config.yaml
model: "image denoising model"
dataset: "microscope photos of single blood and bone marrow cells"
train_examples: 48542
image_size: 48
crop_scale_min: 1
horizontal_flip: false
task: "denoising"
loss: "charbonnier"
noise_std: 0.2
arch: "unet"
norm: "groupnorm"
activation: "elu"
weight_standardization: true
pixel_unshuffle: 2
widths: [64, 128, 128]
blocks_per_level: 2
block: "sep"
dropout: 0.1
attention: false
upsampling: "nearest_conv"
init: "torch_default"
residual_init: "zero_last"
optimizer: "adam_atan2"
lr: 0.003
beta1: 0.9
beta2: 0.999
grad_clip: 1.0
steps: 13400
batch_size: 256
epochs: 70.7
lr_schedule: "cosine_restarts"
final_lr_fraction: 0.05
warmup_steps: 1340
weight_decay: 0.2
Rows from block 6 of a small image denoising model, named by matrix and row number. Rows with one number belong to one channel. Each number is 128 + 24 x the weight over its row's rms, rounded and kept within 0 to 255. All counts start at 0. Numbers have three digits each.
After each channel's rows are labels from the 100 images, of 14848, where the channel reaches its highest value: "strongest on" is what is common among them. Only what is clearly more common there than usual is listed. The data: microscope photos of single blood and bone marrow cells.
# convs1: first pointwise conv (model.decb.0.0.convs.1.weight, 128x256x1x1, standardized in use), inputs 0-255
# convs3: second pointwise conv (model.decb.0.0.convs.3.weight, 128x128x1x1, standardized in use, transposed), outputs 0-127

convs1.25:124129132154100140135137141169127135112146164132151103111138118120140119126138144137137119132150174136111152141140146122143135141122093108126086091124127139146117136135125129127085147145178135136127128125128186147126085135148134121127120145130108134148122138115134152133140127149116168124139171137133136096121133135136137077130127130136149145139148121140135137125132169126126143137178131120100107117136105123129087117185153113112105120146136136072123115104160118151112159138090139122122118126129090083150157107117113135122123123143133183073130102181112100166119175215130145133089123128086149106152161113131139149120167123170124117137116151169129073119149157149136143139121149074129106188129095153200158166106113075063111116195153153139097106133093117158106087109134107
convs3.25:133158130105105108118138104166119148193168096182092075138102145131114139147136096125121132125084125096117072154150122135103125141128141161139137090102128125108199130154100185112135131127132107077124135139129124097084089165115110143161138133126139141131134133170112144118120136145113126155150158136089155124116129092074134113124133140158160123142121127113122139154124133103125152162109
strongest on: smear: peripheral blood; cell type: segmented neutrophil

convs1.84:177143115144094119131156154160131128114163030140152122114141117122136121128164158144143111133147137139132127131077134129136095136127127110144103117145148150157142127132119123127138113137114127139136151131134156138121117133135130137125117120148137133131127133153124153135126152171136145199105068119144134149140126135138137084132138139126141135145116115135133127142131147129142154162151202121100150126149090142129085171112124193150092132103103152137139093118146126111102156119098137157160144136117115114147123070114142118153100153158138135111133099134131140109166140154180138139162075118137143152129137096156150111182147141159108093096075144103113090133155093128162121121149226135105108072128189129134085133117106134140137111140147108123144100153106150125166119168124138
convs3.84:138159135149150121133149106136146123120120139182111103140107155133142135140128153154143138075140152159134115150083129096122094176128129093131128112144133119164130104107101083107121161129118080103128131111122135111105162200138120088122130152127100085124122127101074078144173088117139111066134109103123153125111122097095130076154128114133121143123106115119103145153160124102111119115143
strongest on: smear: peripheral blood; cell type: segmented neutrophil

convs1.115:117130129105128142125134125151133113094127127141132116143112123132118126128124137129134133126142114135118111110126118129135128125131110109127148125117124110136119114134136130120106124121129128130131135125131125131116118130129127111129128135125115129130136122132121139122127124111129154159121122116129131116146125141132128117128131124150130123128128124119124125122138132124124129127127165097166122130122145147115156130139110153125138128189143064171117103110101158000137164108151181177115159190205171129128157122155138122168143166135117054144094125185068106135093132171108107128121208137161143125083101090135079150165117108069147163111132129144090156152140088114094106104102138134101139136135133109050108058130140133198144155120143114133173105137142152172144121143131140
convs3.115:133122165120133171130119114103126126135129131134143097178098085093124126142158134079119126152143097173079143175108096154092115121132126122108136115122135133128136128138138163123164108125109148143082125135128127125188139083130086121141173107122134128122114143126131138156115151116161107170087128141182132130153131100133135142107142125119154216119123100082133173133127127139124163119151
strongest on: cell type: erythroblast

convs1.90:111131125118114101131147179120124143131179030116153118115127125120143125135192124112149153119141115156118158147065114124149092135123100103127116099146131129159134133126109138122116091140123135137129154120127157136109129134161129119109115148121122128122131134118116158132137131163130142180119104125140136131117143136153117083103135126138118142127127115113118119090134137126139144142146135090119125080093116128092156123088115171164072153182086129163129115114161164108146153152111130143147157089095089131092127093123146136204085123128137126142157090097139146118189168106140130106186101110121129108155152119192164125109146094123116090123094141110104100124132119131191147137128168109144116151123177103164119145150089127137164123164111106124135137121134143102122139147134148
convs3.90:133123150134127139139102156101134160093123152135109146141138149149143128139126143148147147148137125085186145156086110112125080124159116129134134102154099146135117118138148075117142145139132105120118144092110132126101155149128108087129088145127130107129081130097053077111110078133132147047142077100148177129130116148120130124143131098137120166132148128107141114160125125089135141133152
strongest on: smear: peripheral blood; cell type: segmented neutrophil

convs1.67:102140128125126189131117146150132149144138145111136140114140143126137138119131134136140109110134117124091132109108127124125181135141117157137108118138142141152147129135131152132132144157141122131137117132134140125125118133113132127135133141139126130146107132166126144142128133126124159165151118123135136137146135118143127093133152126144144116123128138123133131118131122132150126137152162106068087120097094137206113141133175064091150169141159163116113154131120132129108103115160167101142173135138146153103114121086107172094133095129129124114157118089107112154115105145130129082149145133107110106129112142101080121095087149149116138125126111116187106087111147142172156124084093128102178184120015124128142190116149154102088160076106180120124179154123144068148143159139108
convs3.67:121123127135123105124106136092147100137127136157098105131134145154123102130163115175161121118134122134109121152190151172111147162168119144069147182153113121141113156117097114107086143149143103130131125053107145121142107141100128149127119129135148087117113129180122177120123179143175129124111154121134163129096099148150119155154104107150135133145117119148109129106151121114191120118127
strongest on: cell type: promyelocyte

convs1.95:128122094162135142121134112098125123112110122135137113134097121113110124130123114100132132109140087129104150096155122109150123120101086121119102098115130110153107133121148124115121123158148119122132142126128113128097096122141127120121117125122105131070157131134121130129129124136115138150137122125131123090115124103125120086108103113119111121121132120125119130105124117122150080136136103167122130117069134172121120157120108205154126143131116095138144087074114127129150122147087153109119116096127110174139070128218133084133076180129119120104142098131132126125113166139133112119199121098115103102125160128209085122086129105108169163139169117086087192123138110097138117158114150163210127126117131126078126130099109096124165099139080114107112128111122130129112124157136112
convs3.95:148124123126117117153127133101138048167116135113122131150112111129121129130146092141111109159153129119117118092158128093115140175123098133143127176126103141164106131113148133115132163135138058143121095143151142129142120149146152148096162136126116207138134146179132148117192138138111121143123107157099137128140136114118128089073114128130137099135130153070113136165141142167152098131124
strongest on: smear: peripheral blood

convs1.38:148134142160101111135140106127145136127118117139121140091143139136152148136127138126135115142137122132175101142173149140131098132138131130127102143146152133128164134134168128137132126126114140134132138134131131136129137129129141134135154139126138129093075130116135128139125130118129168172145106145130142158127129108116138172137146141121136141134107140135136153144126130131133127138121148112134193137101125185122080140156144183177143047153100182122127120091159106131127107157107158148128120128137140146102138112124172089143142154115133182118166138127133122103157142150147157179143188121108138092141140139177101137153100116110153098090115152175113143153173105063113150104098136141096148096149190132146094051098095113120141097111129123080117055161098105159145082125118122
convs3.38:131162096138096115124138088130128151161129118178122157067130157129116136138121141105116136072119132136138134151090162081084093114042116086100143156141131140126115134143084138100146128131147109106136125185111138130114123171128153125115139129127120132129121127139147105140162109131119141133126151093062112131129112131119133081131118119117107176068165143134121100115123129123104123106116
strongest on: cell type: promyelocyte

convs1.73:177138122136101159125126144133107093095098171115150105055135110119102123129078131077145113162163186146128198132095129120139128132120097115115086110100138099148154128123088101090109115121174130128135144124143171135089108121127139113104105106134094134132102129096126153127127116187092106185141087147121129147089118165216123111096103097126144132132141101159107133098126136135121150163140077127111144124141119122141128153126123119156119122118130142106152140087145146159126100118134115114098107114121104105168112165127151155120109135152129135129163121140123131127121136120130104150103134137105117130130147134136097123109134114121139138129119110129148159097132182130143130132129125151130102210133094157092180126103138090134117136093111149131105136058103126090129146144120119
convs3.73:120123181137159131122141109137128137138134098142127092150083123117124139125122164082106138137150069106153098140105156101104127145076112096125120065116139112111130143121157113140169120129123157168138183197135134148117146121116093114128116118133125106120171141094141167130185097130171131140105095124114100138103135077126125108137135145123118141143132117091136153093121125130080116105130
strongest on: cell type: promyelocyte

convs1.21:135131117124110141128127122134124124155117140113128124139131129129128135124119127121129103125133125105097141146097114112126166128129165125127132130123142115147128131128113114120090121120135125127132112121131126127124124126134123120123122127118119126158168132131124126127129128133125118115137120116131120109137128135154120114118125120130124123125122123127119127133129142124136126131127165134125119150097138071128102100135123130078139116100135145173117091122078086105110105082164069108139138109152092146128130117119139124118135086107137138130105225126158103132128092123066102145140161238123118059111067139113106159151095113125161174105112172133055193134030148129076135118139122136125097109163140136097106144154160107164110126134094108178125126098135112134118035137120156
convs3.21:131143109137121115167093082096100144119111158148155154168128118097105116138148128089088104094128118191105095137088137136115105058112128102150106132135121100126136128173106139124147085132120135191133149136114127163134148126098104140110127155101109092170144101174075137124097147098147142131164167121134124133117164133123130152138125147094113120127143126131120111119126164119113133089107
strongest on: cell type: lymphocyte

convs1.116:113135129125120157121129108143115139140097168132117134096142125134121138136117117102132123122126099108124099152148121112149127135128134146130128139122146113162104146133124141122073119140129140136132116133135116129116118131127127104137135132117111132114159129134134122143136127123110151147162148124128138107140135140149124133135127120126142138120133133120126132131130099131138121136109126137086152135157094130083126133113161097135138106122123140132154120082057121191147207164140115109141123100097174131124154160106171150122154118160130123130113139089156068166172112112160134097110196109173150109130146110206151152092170056125144071101139066123161170057118091102124121136091159124109134134142156122173136117154118085131143157187079127141171142099134114088123130067139124
convs3.116:130123117142117128124130120147114184121122125147162119139139125087106140111123104090099146143133115101119092138167131112132088069116117120165124083172098139145105110153118070104165138137139160139126146091125140163096092178132110151148105134113116105120125123147104103128089103082178127134145161112124157143141133139137146148144142174106148166120168125116155082141096114124085136106154
strongest on: cell type: erythroblast

convs1.13:165135151103115134124131120161141110136139111150124113120098117131129122131145113141106133155119133105120121164145105125128118126149161135126161161119120119135118118133140144124101128120109130126128109128128121134111126126108126133134125120145148131146159136163132117134127134147140154143118141140137135129146123122145122164133142135141143138128128128128129129109139121124151150140119126133130144143157136082108154147155155087095132157076127132118124134108119086061075089098168124120128122185127187075164137069110161143169156122099127139097100133161160141172079153063149125144121142153138156121135046145081151147186103063072153216120125144119105131226113103137103157106149121113111115120122143129125102133103126125124154146151076141156161104107149137136129121165101097
convs3.13:112053099130098138114145189138131183130137117136131125100118126109138108151119092135138118133120137194137122128150148093154084116131141152128129138121140122113126118129092087148138119140122080117141128168118120114096100156148158126167128119108117094094136118133119165114125138121141138162133100125109201122122077176139116207147155149125136100107128119120121113135132137126101110096125
strongest on: cell type: segmented neutrophil

convs1.89:096145149030117114125149166118126109107065055129153132144121151124120184131045166177135148121147132139128114132163183146120108137119105116151155121131122143149189138124142114128096104122124101126133142135139072123122164127124135121135134173134070130159107100121121130120105138102122190149100098109144143175139125075146138124160125133118131090124142134112133147141117132114176196149124095131122140156120121121141126139126133129119129118127119153088131128132151130164133151127155141182147145118121135113142100112148138135136113153151080123104102084069119125130168064118149139133155119110139112141124162141121108097093140103131112097122149107148145079123132111121149165110155156148147120109142112094156135132135137129098131130108133140130128148140100152154133132120142133
convs3.89:124127118152143140113106115156129088131100131097123162140134102120142113116146153143139143082128146190098137156150125117131151152106130161114135105128141144106138143159108112113135152137156148151139126129099127130182113155135135106135104135131144091120090119137095188115060096155162127200155131123157135119155092146147121150112135119149139077086163112119115177112116131095114168160122
strongest on: smear: peripheral blood; cell type: segmented neutrophil

convs1.110:142123111101118140146142112120150133143136170122111120152111134114140129134103114103130103127123112123134086113129105121138149135139138127126116143129137112151081140122163126128093127108134146132123128121126094131128137138124131132111124127139115126174099138119120098137145130145129168125087151148131115051127140081097125137106126133129127145135133126150121141138129135133120102128084122141122098149168117101111078151073135129061145104119169095171155101125118140107149112061153137123171185150169171174099152132115102128146145110098141188175123150144118138128122156177177094141112093111127113117121091127056097113107139128151162186132106088111095137128131113159143127089097116171104139097153124109081087050131140135131127153090170129146148117163128143127117103113117112
convs3.110:136131139130137106129100181103112143126129122117109148098149147161117149141135146134118104173081147084164146130131132088176107107153089158095131115114117147128118133125129083116143138112136139128136171110114130105152117089120185093133127149127117125125112119101088117124132098155092161096145110086066118121097126201118142137147124123144105136173126120157090118175121124101126129169114
strongest on: cell type: segmented neutrophil

convs1.23:134126126134098124131133116115127135121127140126130132134142132127131135130122127129137131131136122113134151147115115128135144132127161130132134130130132136150095137129120130126108142135141128131123127130133125133124121130139131123129127135131130130127169136155132131133133128116124129118129138136134130122139132120146129116128132127135134128129136129140129133127132110131137131134129153114136125163112172113097093086072140096138154138090170172105133059114137065107123096120140099065179153140089127131144118081076138148121124111148098078165105154104185137134102108128135146166145171176150146106113110063126131189120116116107130102125088183096110195160001160057070152112097133142121098056122155132107096167180144076141127102158109095137148127121133140120158118137153140
convs3.23:124117088129173156122166155137142133148162128118117121121115105132138157129110106115158122123124108133160140208133165066113086146209098124165132156101154121126125137144101159157085131140128132085140117114155160110174125143137137118124150079152140160109132145128127097121150122139151121119118113112098118156143123118087126105117139141135145182150117141143147125158130099149155159109156
strongest on: cell type: lymphocyte

convs1.19:137134129126148113135132131128132131143135136125133131127133131130133133128132136129132141124138124111122159141109118126133150133136161132132134144135140133146132129132123126128112128143134129131130119131133130135125135131130130128130128134132127132159163129137128128131130131137134142120122117124134130123133130137149128130128135127139135127133132129134129132134136134130140142140137139120158126137065155117153127101084103108121125101106137140152039104093133072123085108125175106085134133125141108128151097132096156115157136095119149137136075184095141135169105093104119137114143150242138158087128129085128112147145094101121132157101130173102087179152000146110093133133128123124104097122157127147113128201183172085157115100135085073134126167085130136114124040098121142
convs3.19:134153124131146131116158135128140084172156117112145147134124120124139126093128113149158156115135177091171159129141149098104106127117164137137167117151104137114106116112151129116116185124129104048110073155123092103083122146137107145190137117122123143160083114146141129123131090131127149173089094116124134127134135096128145110131155126127125160166125150131119160188108144130112141154128
strongest on: cell type: lymphocyte; cell type: erythroblast