From a checkpoint of a small image denoising model.
Model: arch unet, norm groupnorm.
Data: trained on microscope photos of single blood and bone marrow cells, 48542 training examples, 70.7 epochs.
Rows from block 4 of a small image denoising model, named by matrix and row number. Rows with one number belong to one channel. Each number is 500 + 50 x the weight over its row's rms, rounded and kept within 0 to 999. All counts start at 0. Numbers have three digits each. After the name is the row's rms in percent of the matrix's.
After each channel's rows are labels from the 100 images, of 14848, where the channel reaches its highest value: "responds to" is what is common among them. Only what is clearly more common there than usual is listed. The data: microscope photos of single blood and bone marrow cells. In brackets: how many of the 100, against the usual share in percent.
# convs1: first pointwise conv (model.mid.0.convs.1.weight, 128x128x1x1, standardized in use), inputs 0-127
# convs3: second pointwise conv (model.mid.0.convs.3.weight, 128x128x1x1, standardized in use, transposed), outputs 0-127

convs1.110 090:527474458532496563486462517502584529539527559515461606519512525503517529459450469453517478436542471441510558527520547477510412495562537489478294501536472472535435462480413465506481494468539422441641496646474441485446554508470518432651456536536425499543432561437483401470499506553471424494511498531483481512495466461410478510492451464512473483535509542451503546501488449498587499430538
convs3.110 171:414491495491522469564444434516462473511501536643464498516559500507534445569442526386500540545401504413487491467503513431457486492501496495467549473472510461502539541551475429425428520521505349530367505496570465501540507427645459504575425513469501478505479649492498494518506496559476516506504457579454512575518476491435520511472505555496469602512558496462582613498491518495516445540476
responds to: cell type: erythroblast (42 vs 14.3)

convs1.6 099:462518488476525408517508466525538504483524518500448527523519543485490504452566463525400510532491409497457344611567463499527541551621374405498389551466498446436459496490449609461469467596512484524530493542509548580482490540491501654466545442508572459479540451572457549472499604558399517427480521462536496519456548516525497495543511560458564504504495487530502488492497508471508561570509
convs3.6 058:445544532461453570510503578454414531538437492663452468503502516579504557520568548479519513524435478457519559448374562532448509568434459504550525438453479417491454480541483552441417493485575466472519431446456489552449423462516407506576433509503456506536593436476498490517494494509527565486456466578429578474519538441558552547428495458434470551535486532494509522487483501449400399573506
responds to: cell type: lymphocyte (55 vs 15.2); smear: peripheral blood (47 vs 16.2)

convs1.42 078:453502508493519636487447512477550490540510529440557639469510534494416411477575475515444482508539562490504472485507390550508570504476501488447551522446502450512474487463454628551489496529521509511577536532548481470420532456485477476461524474524425394523632404529483493511533541495664485564484552525493465519561546481581493449486460430501445471386518550497474426469511486511453446463420
convs3.42 058:534556549502465503465509521527387483540509495588557470559462577501576499529498560502438574587514419451563436514444522451483578457424393440457416485538526511468466529517447525464477570520548514488477475452489462590466494466423509577612414527514505528534638399424503586478500466534457575574543466522487534506454593427494490495552516449492494516458459549460526511459465415490552455506582
responds to: cell type: lymphocyte (52 vs 15.2)

convs1.117 099:553504511530465493497510452493529469493403501599521499481505505455483497522505516396524471487473562498463475399477600510471571483480497544503524520516485489557384485499414465466389517490444470569509483512452361482484528523540472440553497464484487425513512486456496421530476622529692404587537538476484521454519640512661521513481473465476504461468464504531522525468515448479497523494552
convs3.117 077:534534544524503450494490526585382528538516562577543517532463524527540444465493514470443515591530463521499495551505533417580525495366432492491580539511541483437491554525458475495435545484569477489401523470535435526540529375579520477628471522499575671487524600464591528468540478502488518537515426534482519456477546434371482474533541524507503526466502539459449471509463435497487502443545
responds to: cell type: lymphocyte (47 vs 15.2)

convs1.56 124:467519506522527609504526580441514485432448512541495390463486600524478476475398486509543516490495489500499522407566474465486527548400460570476650447481515469577502535496419446411463481485520539477514497497459567398503465431497471408435537461473518493505503528482500371501537478462520508652499530497473553506705521531504498509510512491513422485418527500555534493480518526509518484523476
convs3.56 151:452479453541491619504488540479540502470440444557345476483477476512474539539573484453566453509446508484499620416462562606468426575544553565548419430443494466555489442514548549468430450512478466491498479476463565446473422487534453495408526459488485441520444479560450444542541531462541470406517528556487464510594423540506539517486490525411490515577533463499555507506513636464534486536425
responds to: cell type: artefact (27 vs 9.8)

convs1.67 093:410498485543485513505499478505613527502511510535565550508486507526499540494503521543564442464489514417443488558493444450543471546546592552504474510446498495550457482502473510505548490526502462512456489510480392414525500529479495557647439546480533564466460490353375403526493562576473441593493405458506521496560569515506487511565543352497543483418484501421493430496497491491587565542415
convs3.67 099:506585572479456445496430490531413515531454569546540506527516572553507487500451556489442568507494438504554424542454605467502577534473424439369533487511456475451495511529451481482482573412528480471460456437511413589450484435455525513576417544484490577537607470445545551505503450590453569569524468425456501471447583439447540505506465446517477531468472574475492535468444453515383485550538
responds to: cell type: artefact (34 vs 9.8)

convs1.35 100:454500499487476585484448479434504496531519527437545580487524566451423452462560437463365523529459498493496512453621477565491559471396426498493560399482474441510474534462432458558477496486493512474589532549605526492508494414485479468484481584556429439494568475552531436500562497516522539611470580523451505543559569506473490510430496386499344488457529534503486516459510479501527423473441
convs3.35 109:419513495522450544515490531448569579484431465539370444527512467538446541508580539461560497473440540437476585409390585602487454558566537530483451434429487423524492478541523499477503489439510457426459454508483542439470428490519419487536524484479468485500375572560553420547515531504540471429472523628483492504558455497497571566453441483519455553562478545506522544506467568467569521556443
responds to: cell type: lymphocyte (46 vs 15.2); cell type: erythroblast (35 vs 14.3)

convs1.5 102:455499490488515474542465473472537490440561457477446578464517514540479567493533439552398555528520470495477356548491485602533491524611332392468522529492484481449498460502477606419537490507517518501593510544548671470572500452451481600507487399462537501466551492467501548443472561421477570496458503488534495515546520500505509467577529502475535453509520482530488472589479537499523573507428
convs3.5 076:479545497555508546479507530535527541489507483479427561444544511508470538531464526448510512472470528531522516531511520587519480506511523514557658445480484488533479502506480496480478499506531447490552449443512538493517508494652456439311502489495516507510320616481445415500531518508493494485501522578464511479540491473617512505508549471444497505546505508491521507494497558508292496607437
responds to: cell type: lymphocyte (40 vs 15.2)

convs1.65 055:488500529558519522473458487472494474508484495462618560487459488454551471503523483707475503517514555501545442528454546440539632561419580477410505544501487430620500431426521551541519579519471522512525589510526477495457496445572443469493528441459483422542524499556525562566564474497506539543486442463490484464526503397557522464475513475481439482457514493440515491676521460540474439482503
convs3.65 045:566537505463573475525459514553407482533549536505454570536565549454545467529443504555471533488576467491541433550573539509515548409479441456476365540532510589459507534477455450457455505461559530472616579378512496530555544501470510508496488519519524532535621295484536522377480503547498531525560467435474502516489521481502479425550511493485518524439538535496510451490439478518391519481535
responds to: smear: peripheral blood (38 vs 16.2)

convs1.82 098:470480507495515410491488489560443494461434532421569539544506485565599532498526556470339511526546563492476459557500429488516593585521592400445379412562499505529520509538484486492538525559454520534461492521433543466465486501508505573441497435504475552501583410419518707520471539479451511498490524435483504466428480470433542458530526480486564478488474444461497534540513485517469559507450
convs3.82 025:513513507503487508482513486547407452527500449604509465545502538525533387476539492488474552659495462530584489455563421378545498570404417528526488433513531457464508537550467547445449515502569540521423489522588429502515508440541481593643476514539475537558516513467494429447569480491510562468508403434483537472491511461442489467610520511493565508532497477456576527423493413494539443464524
responds to: smear: peripheral blood (53 vs 16.2); cell type: lymphocyte (44 vs 15.2)

convs1.84 117:429518452517468366536492515497519524503573533488439546511492474552594515430504475547512562485495487510590515596458384477513532495512492523456503551536466470462485509504555450494583511534496548540442516585445470525568485507510508487501466314538600548514444327437584524597523453488450563458584592473489473498459480505574510481535534478512576500527477498562501439458488482530548460568477
convs3.84 159:538556551436440511373567579536488573547484481461659407516476553509546571485496556470458558627544440486557454500471503471468540498429432465474507478556475524441406505497457576488597517500501525477493495450469489596446482532476520565545437451514463542575444503448513495434488477495442571525531469589482527432437556444439491501512484415530487522439423498449410495441458444483446468490547
responds to: cell type: segmented neutrophil (44 vs 20)

convs1.64 096:454490518522461397505495499466398506455522488465538419501530488440498481516454566576490536479481601505527478424530506463463558525463536518492701481481493495482542543529528534512502509529447544467428521484477681474520521556674488477370553471454578506470481578524519672476474478502491568552519461563495474518473478498542503482523554440515477493516503461523515461549502544519516479473518
convs3.64 132:475545536437510436558470436555431522497479553611503483494499452524531391499429506380417526501490528460501509461497497433604545514525462491451583446469469459440548526498468435531427532440525454480412485480546477494550535465598471494544469524423506595485366640416564479543563492573488497495423481491460534481485505444429503517465477448549444543486542542480503572558494485542615544524477
responds to: cell type: artefact (31 vs 9.8)

convs1.1 061:558541484497534493538495457483519538583457474472539489483483563478531487609490563468404432456511398459390418439582707525489463482504498521490520451506525493637428524498422464548486481467478442516479497573472490527479518420492418572565483450482549536476567519524498505446459509522439545579597522529459581470482571497492508537584416555489535510485499511547439497453554530473501561501557
convs3.1 032:447461426519540516482500502446486484467567462532433493505513481475437588448572479558541492499438556529525519515629488593432373498517538547544456512550574448564513469457539477467469483517496548501369519536457605466403483500472457488499504451527466427483467609593518368504494518465522470459493528559524480570564464579535461423497429603471573477514547442508568536491545553497557467506434
responds to: cell type: erythroblast (38 vs 14.3)

convs1.99 144:382509483472477447492482483626483557467497584565467433432453549433511506487468497479523531486515506538532479496469555533487545534515505581455571441488466461463500563487522633508462456473426500510512547534448550506510469493583521456385533419508487483512427517516454632478505470389418459498552575537394500488543479507378504469400481408527385520518476572446508486557520545495537538463535
convs3.99 108:502513467491476610469567569437591507472507390455442473545472531484517620518632517590580498428469510591547540505441516595431416494505539543553471493491575533563424453481513557489584482555505483489445483601402491500420436538470527460569505475528473455529521501574468526505432522423496482507541536512549448510558494501586508523547550567467545473555449476503460457528513524422592442473508
responds to: cell type: eosinophil (30 vs 4.2)

convs1.30 111:502511530467506417465505516477466523502441514549545494535531433561597510535514515583520511503529503501495476458481483434461514560475560393524587369569485463526532561446545463566491503530473456481425477519530666520475542515518446502564574332474534577515425365425421540485503519501448469531521470487563503436463488512628507437495456488505500421523511477499546454581535519525521433497485
convs3.30 038:510495491487525553498507492479387449557489441536471470548491530517507472497555470558486532567504432515580487473525456533495577492440441509484291444518525508479523495474491547463424479525519572526528509440471519542470466492426477610634481451540483505527673292499476517454559491497526559485535488442462517477482496481521498469546504484479543494538501473482583480421504511475565429469531
responds to: cell type: segmented neutrophil (50 vs 20)

convs1.40 089:468500497484494639490453509527551508569509522472542609469487547468446464465625470483423481477517543487511478468490443558486623460503499478457543505477484461539476511473443573544511504491492504583656509557555468480433517443476440431463521482487438429526606435549507499500506555519610467554507543533485439479529550493425509420468396391500500480384481563454479454503528486519448386497470
convs3.40 044:480538537422449497489496508513408495546492462565479434571408543526543432516537532510448566563487445472562485485453516470508587511426401475482392439492523452471520550506436517444431555504550535487447476444520473550467483491463467582685420491519493525539605360421498519484541486516492553514515441556479550505476555436470527511553501467494478525485489543456563511448479416501635447510555
responds to: cell type: lymphocyte (51 vs 15.2)

convs1.38 071:442496516470528590496458543506541487536518504510541621479505536520457417451588454544419486509487567517515481506464444549520556447470527483492565566458486494495431504466452566519456477539521499502595521507560516460430506464507484486423548518503438409517657431604464529555517495496675457549505574547465443522550573505413499397485493385501505502447507534460497504445501469504447424457419
convs3.38 020:506518508473469505530480493541448487523467513473485459514592553567457411483519489499489527611482500504611492430556401459582501644468410537453495462473433476468539539569479535444469495471572550492455460436569488499486449454570471595465445397514460568571476590490521359473596466503540554460493426513458549483519497461435535498513447463491601542519485516510592500409478434512469454525499
responds to: cell type: lymphocyte (45 vs 15.2); cell type: erythroblast (33 vs 14.3)

convs1.113 093:551531514525455454521548472467454496475508538481491424447465560565468507496485489470516488442496493482523489400505645545495489461381458639494477548473514535607533492498414519420486488472406438571421517433483512480503511523532470541526473592512502509504522534456539438487520501502544407651494454551550629463616607498519491559554506464502469490385510536594515548488516512488512530509462
convs3.113 117:532567576415431451437507512523458521578489539500589506571512585495545476520440537490431563563541438476553432535503489408459565480420401426462551512535509516455479532516439489472530597485578485453449491469503435571471509455514495564571415549518491546554541532440563541471477460535467544580517417536501587512441607426515484497503492474517504491423441548433490491471464388434419471505586
responds to: cell type: artefact (29 vs 9.8)

convs1.61 132:451489520551468562529505445542494444494423495555509495494678479575481443391475457467500471477594619588498501403534509533496452483466462645572542402503476450481521543465499499557449482472514484578539436501466511502489526476549522479533524482507445454558529500515537451486528504444603511563513524544482494462496484552482549550505484413370429570461499544531489497461548474502641459557520
convs3.61 052:502550550476428451453489519530453569508507555585543444544541530523535470499538569486478539529463488479496487549386529407496491519436433485462473497495537471456473573532426501472508549443573490427410443484522476521488487442510484513718437474511498551511572571469568490510456478524512545543497417638475570503485600438446540549491478554540499555485428593477506531512452385475543489487549
responds to: cell type: lymphocyte (46 vs 15.2)

convs1.23 087:461490504462498438473529499564404493475480439429535418515495476472539526545523554507490526485496581563545522516536540428469520578520591435513612401522489508537582527519521497506487473522459463542419469450510579518514505450610447518459575443478489503497469411469432604451470537597540439512546488518496561458422518524734525483492501500480507446504494523411508430487513515462504438496427
convs3.23 083:536540517491461554494534568492457519521451452477538466520463531543578534502547539605506514529507455485537534516426547523476569527384473506482323478500488472482434506527483573490506480483504572424553476479459477523464448518392456549593460512524482498507684267478466561513476495473507564488525462534455530448497535477485550538470510444459489492501460545499522442457468468430478460512538
responds to: cell type: artefact (39 vs 9.8)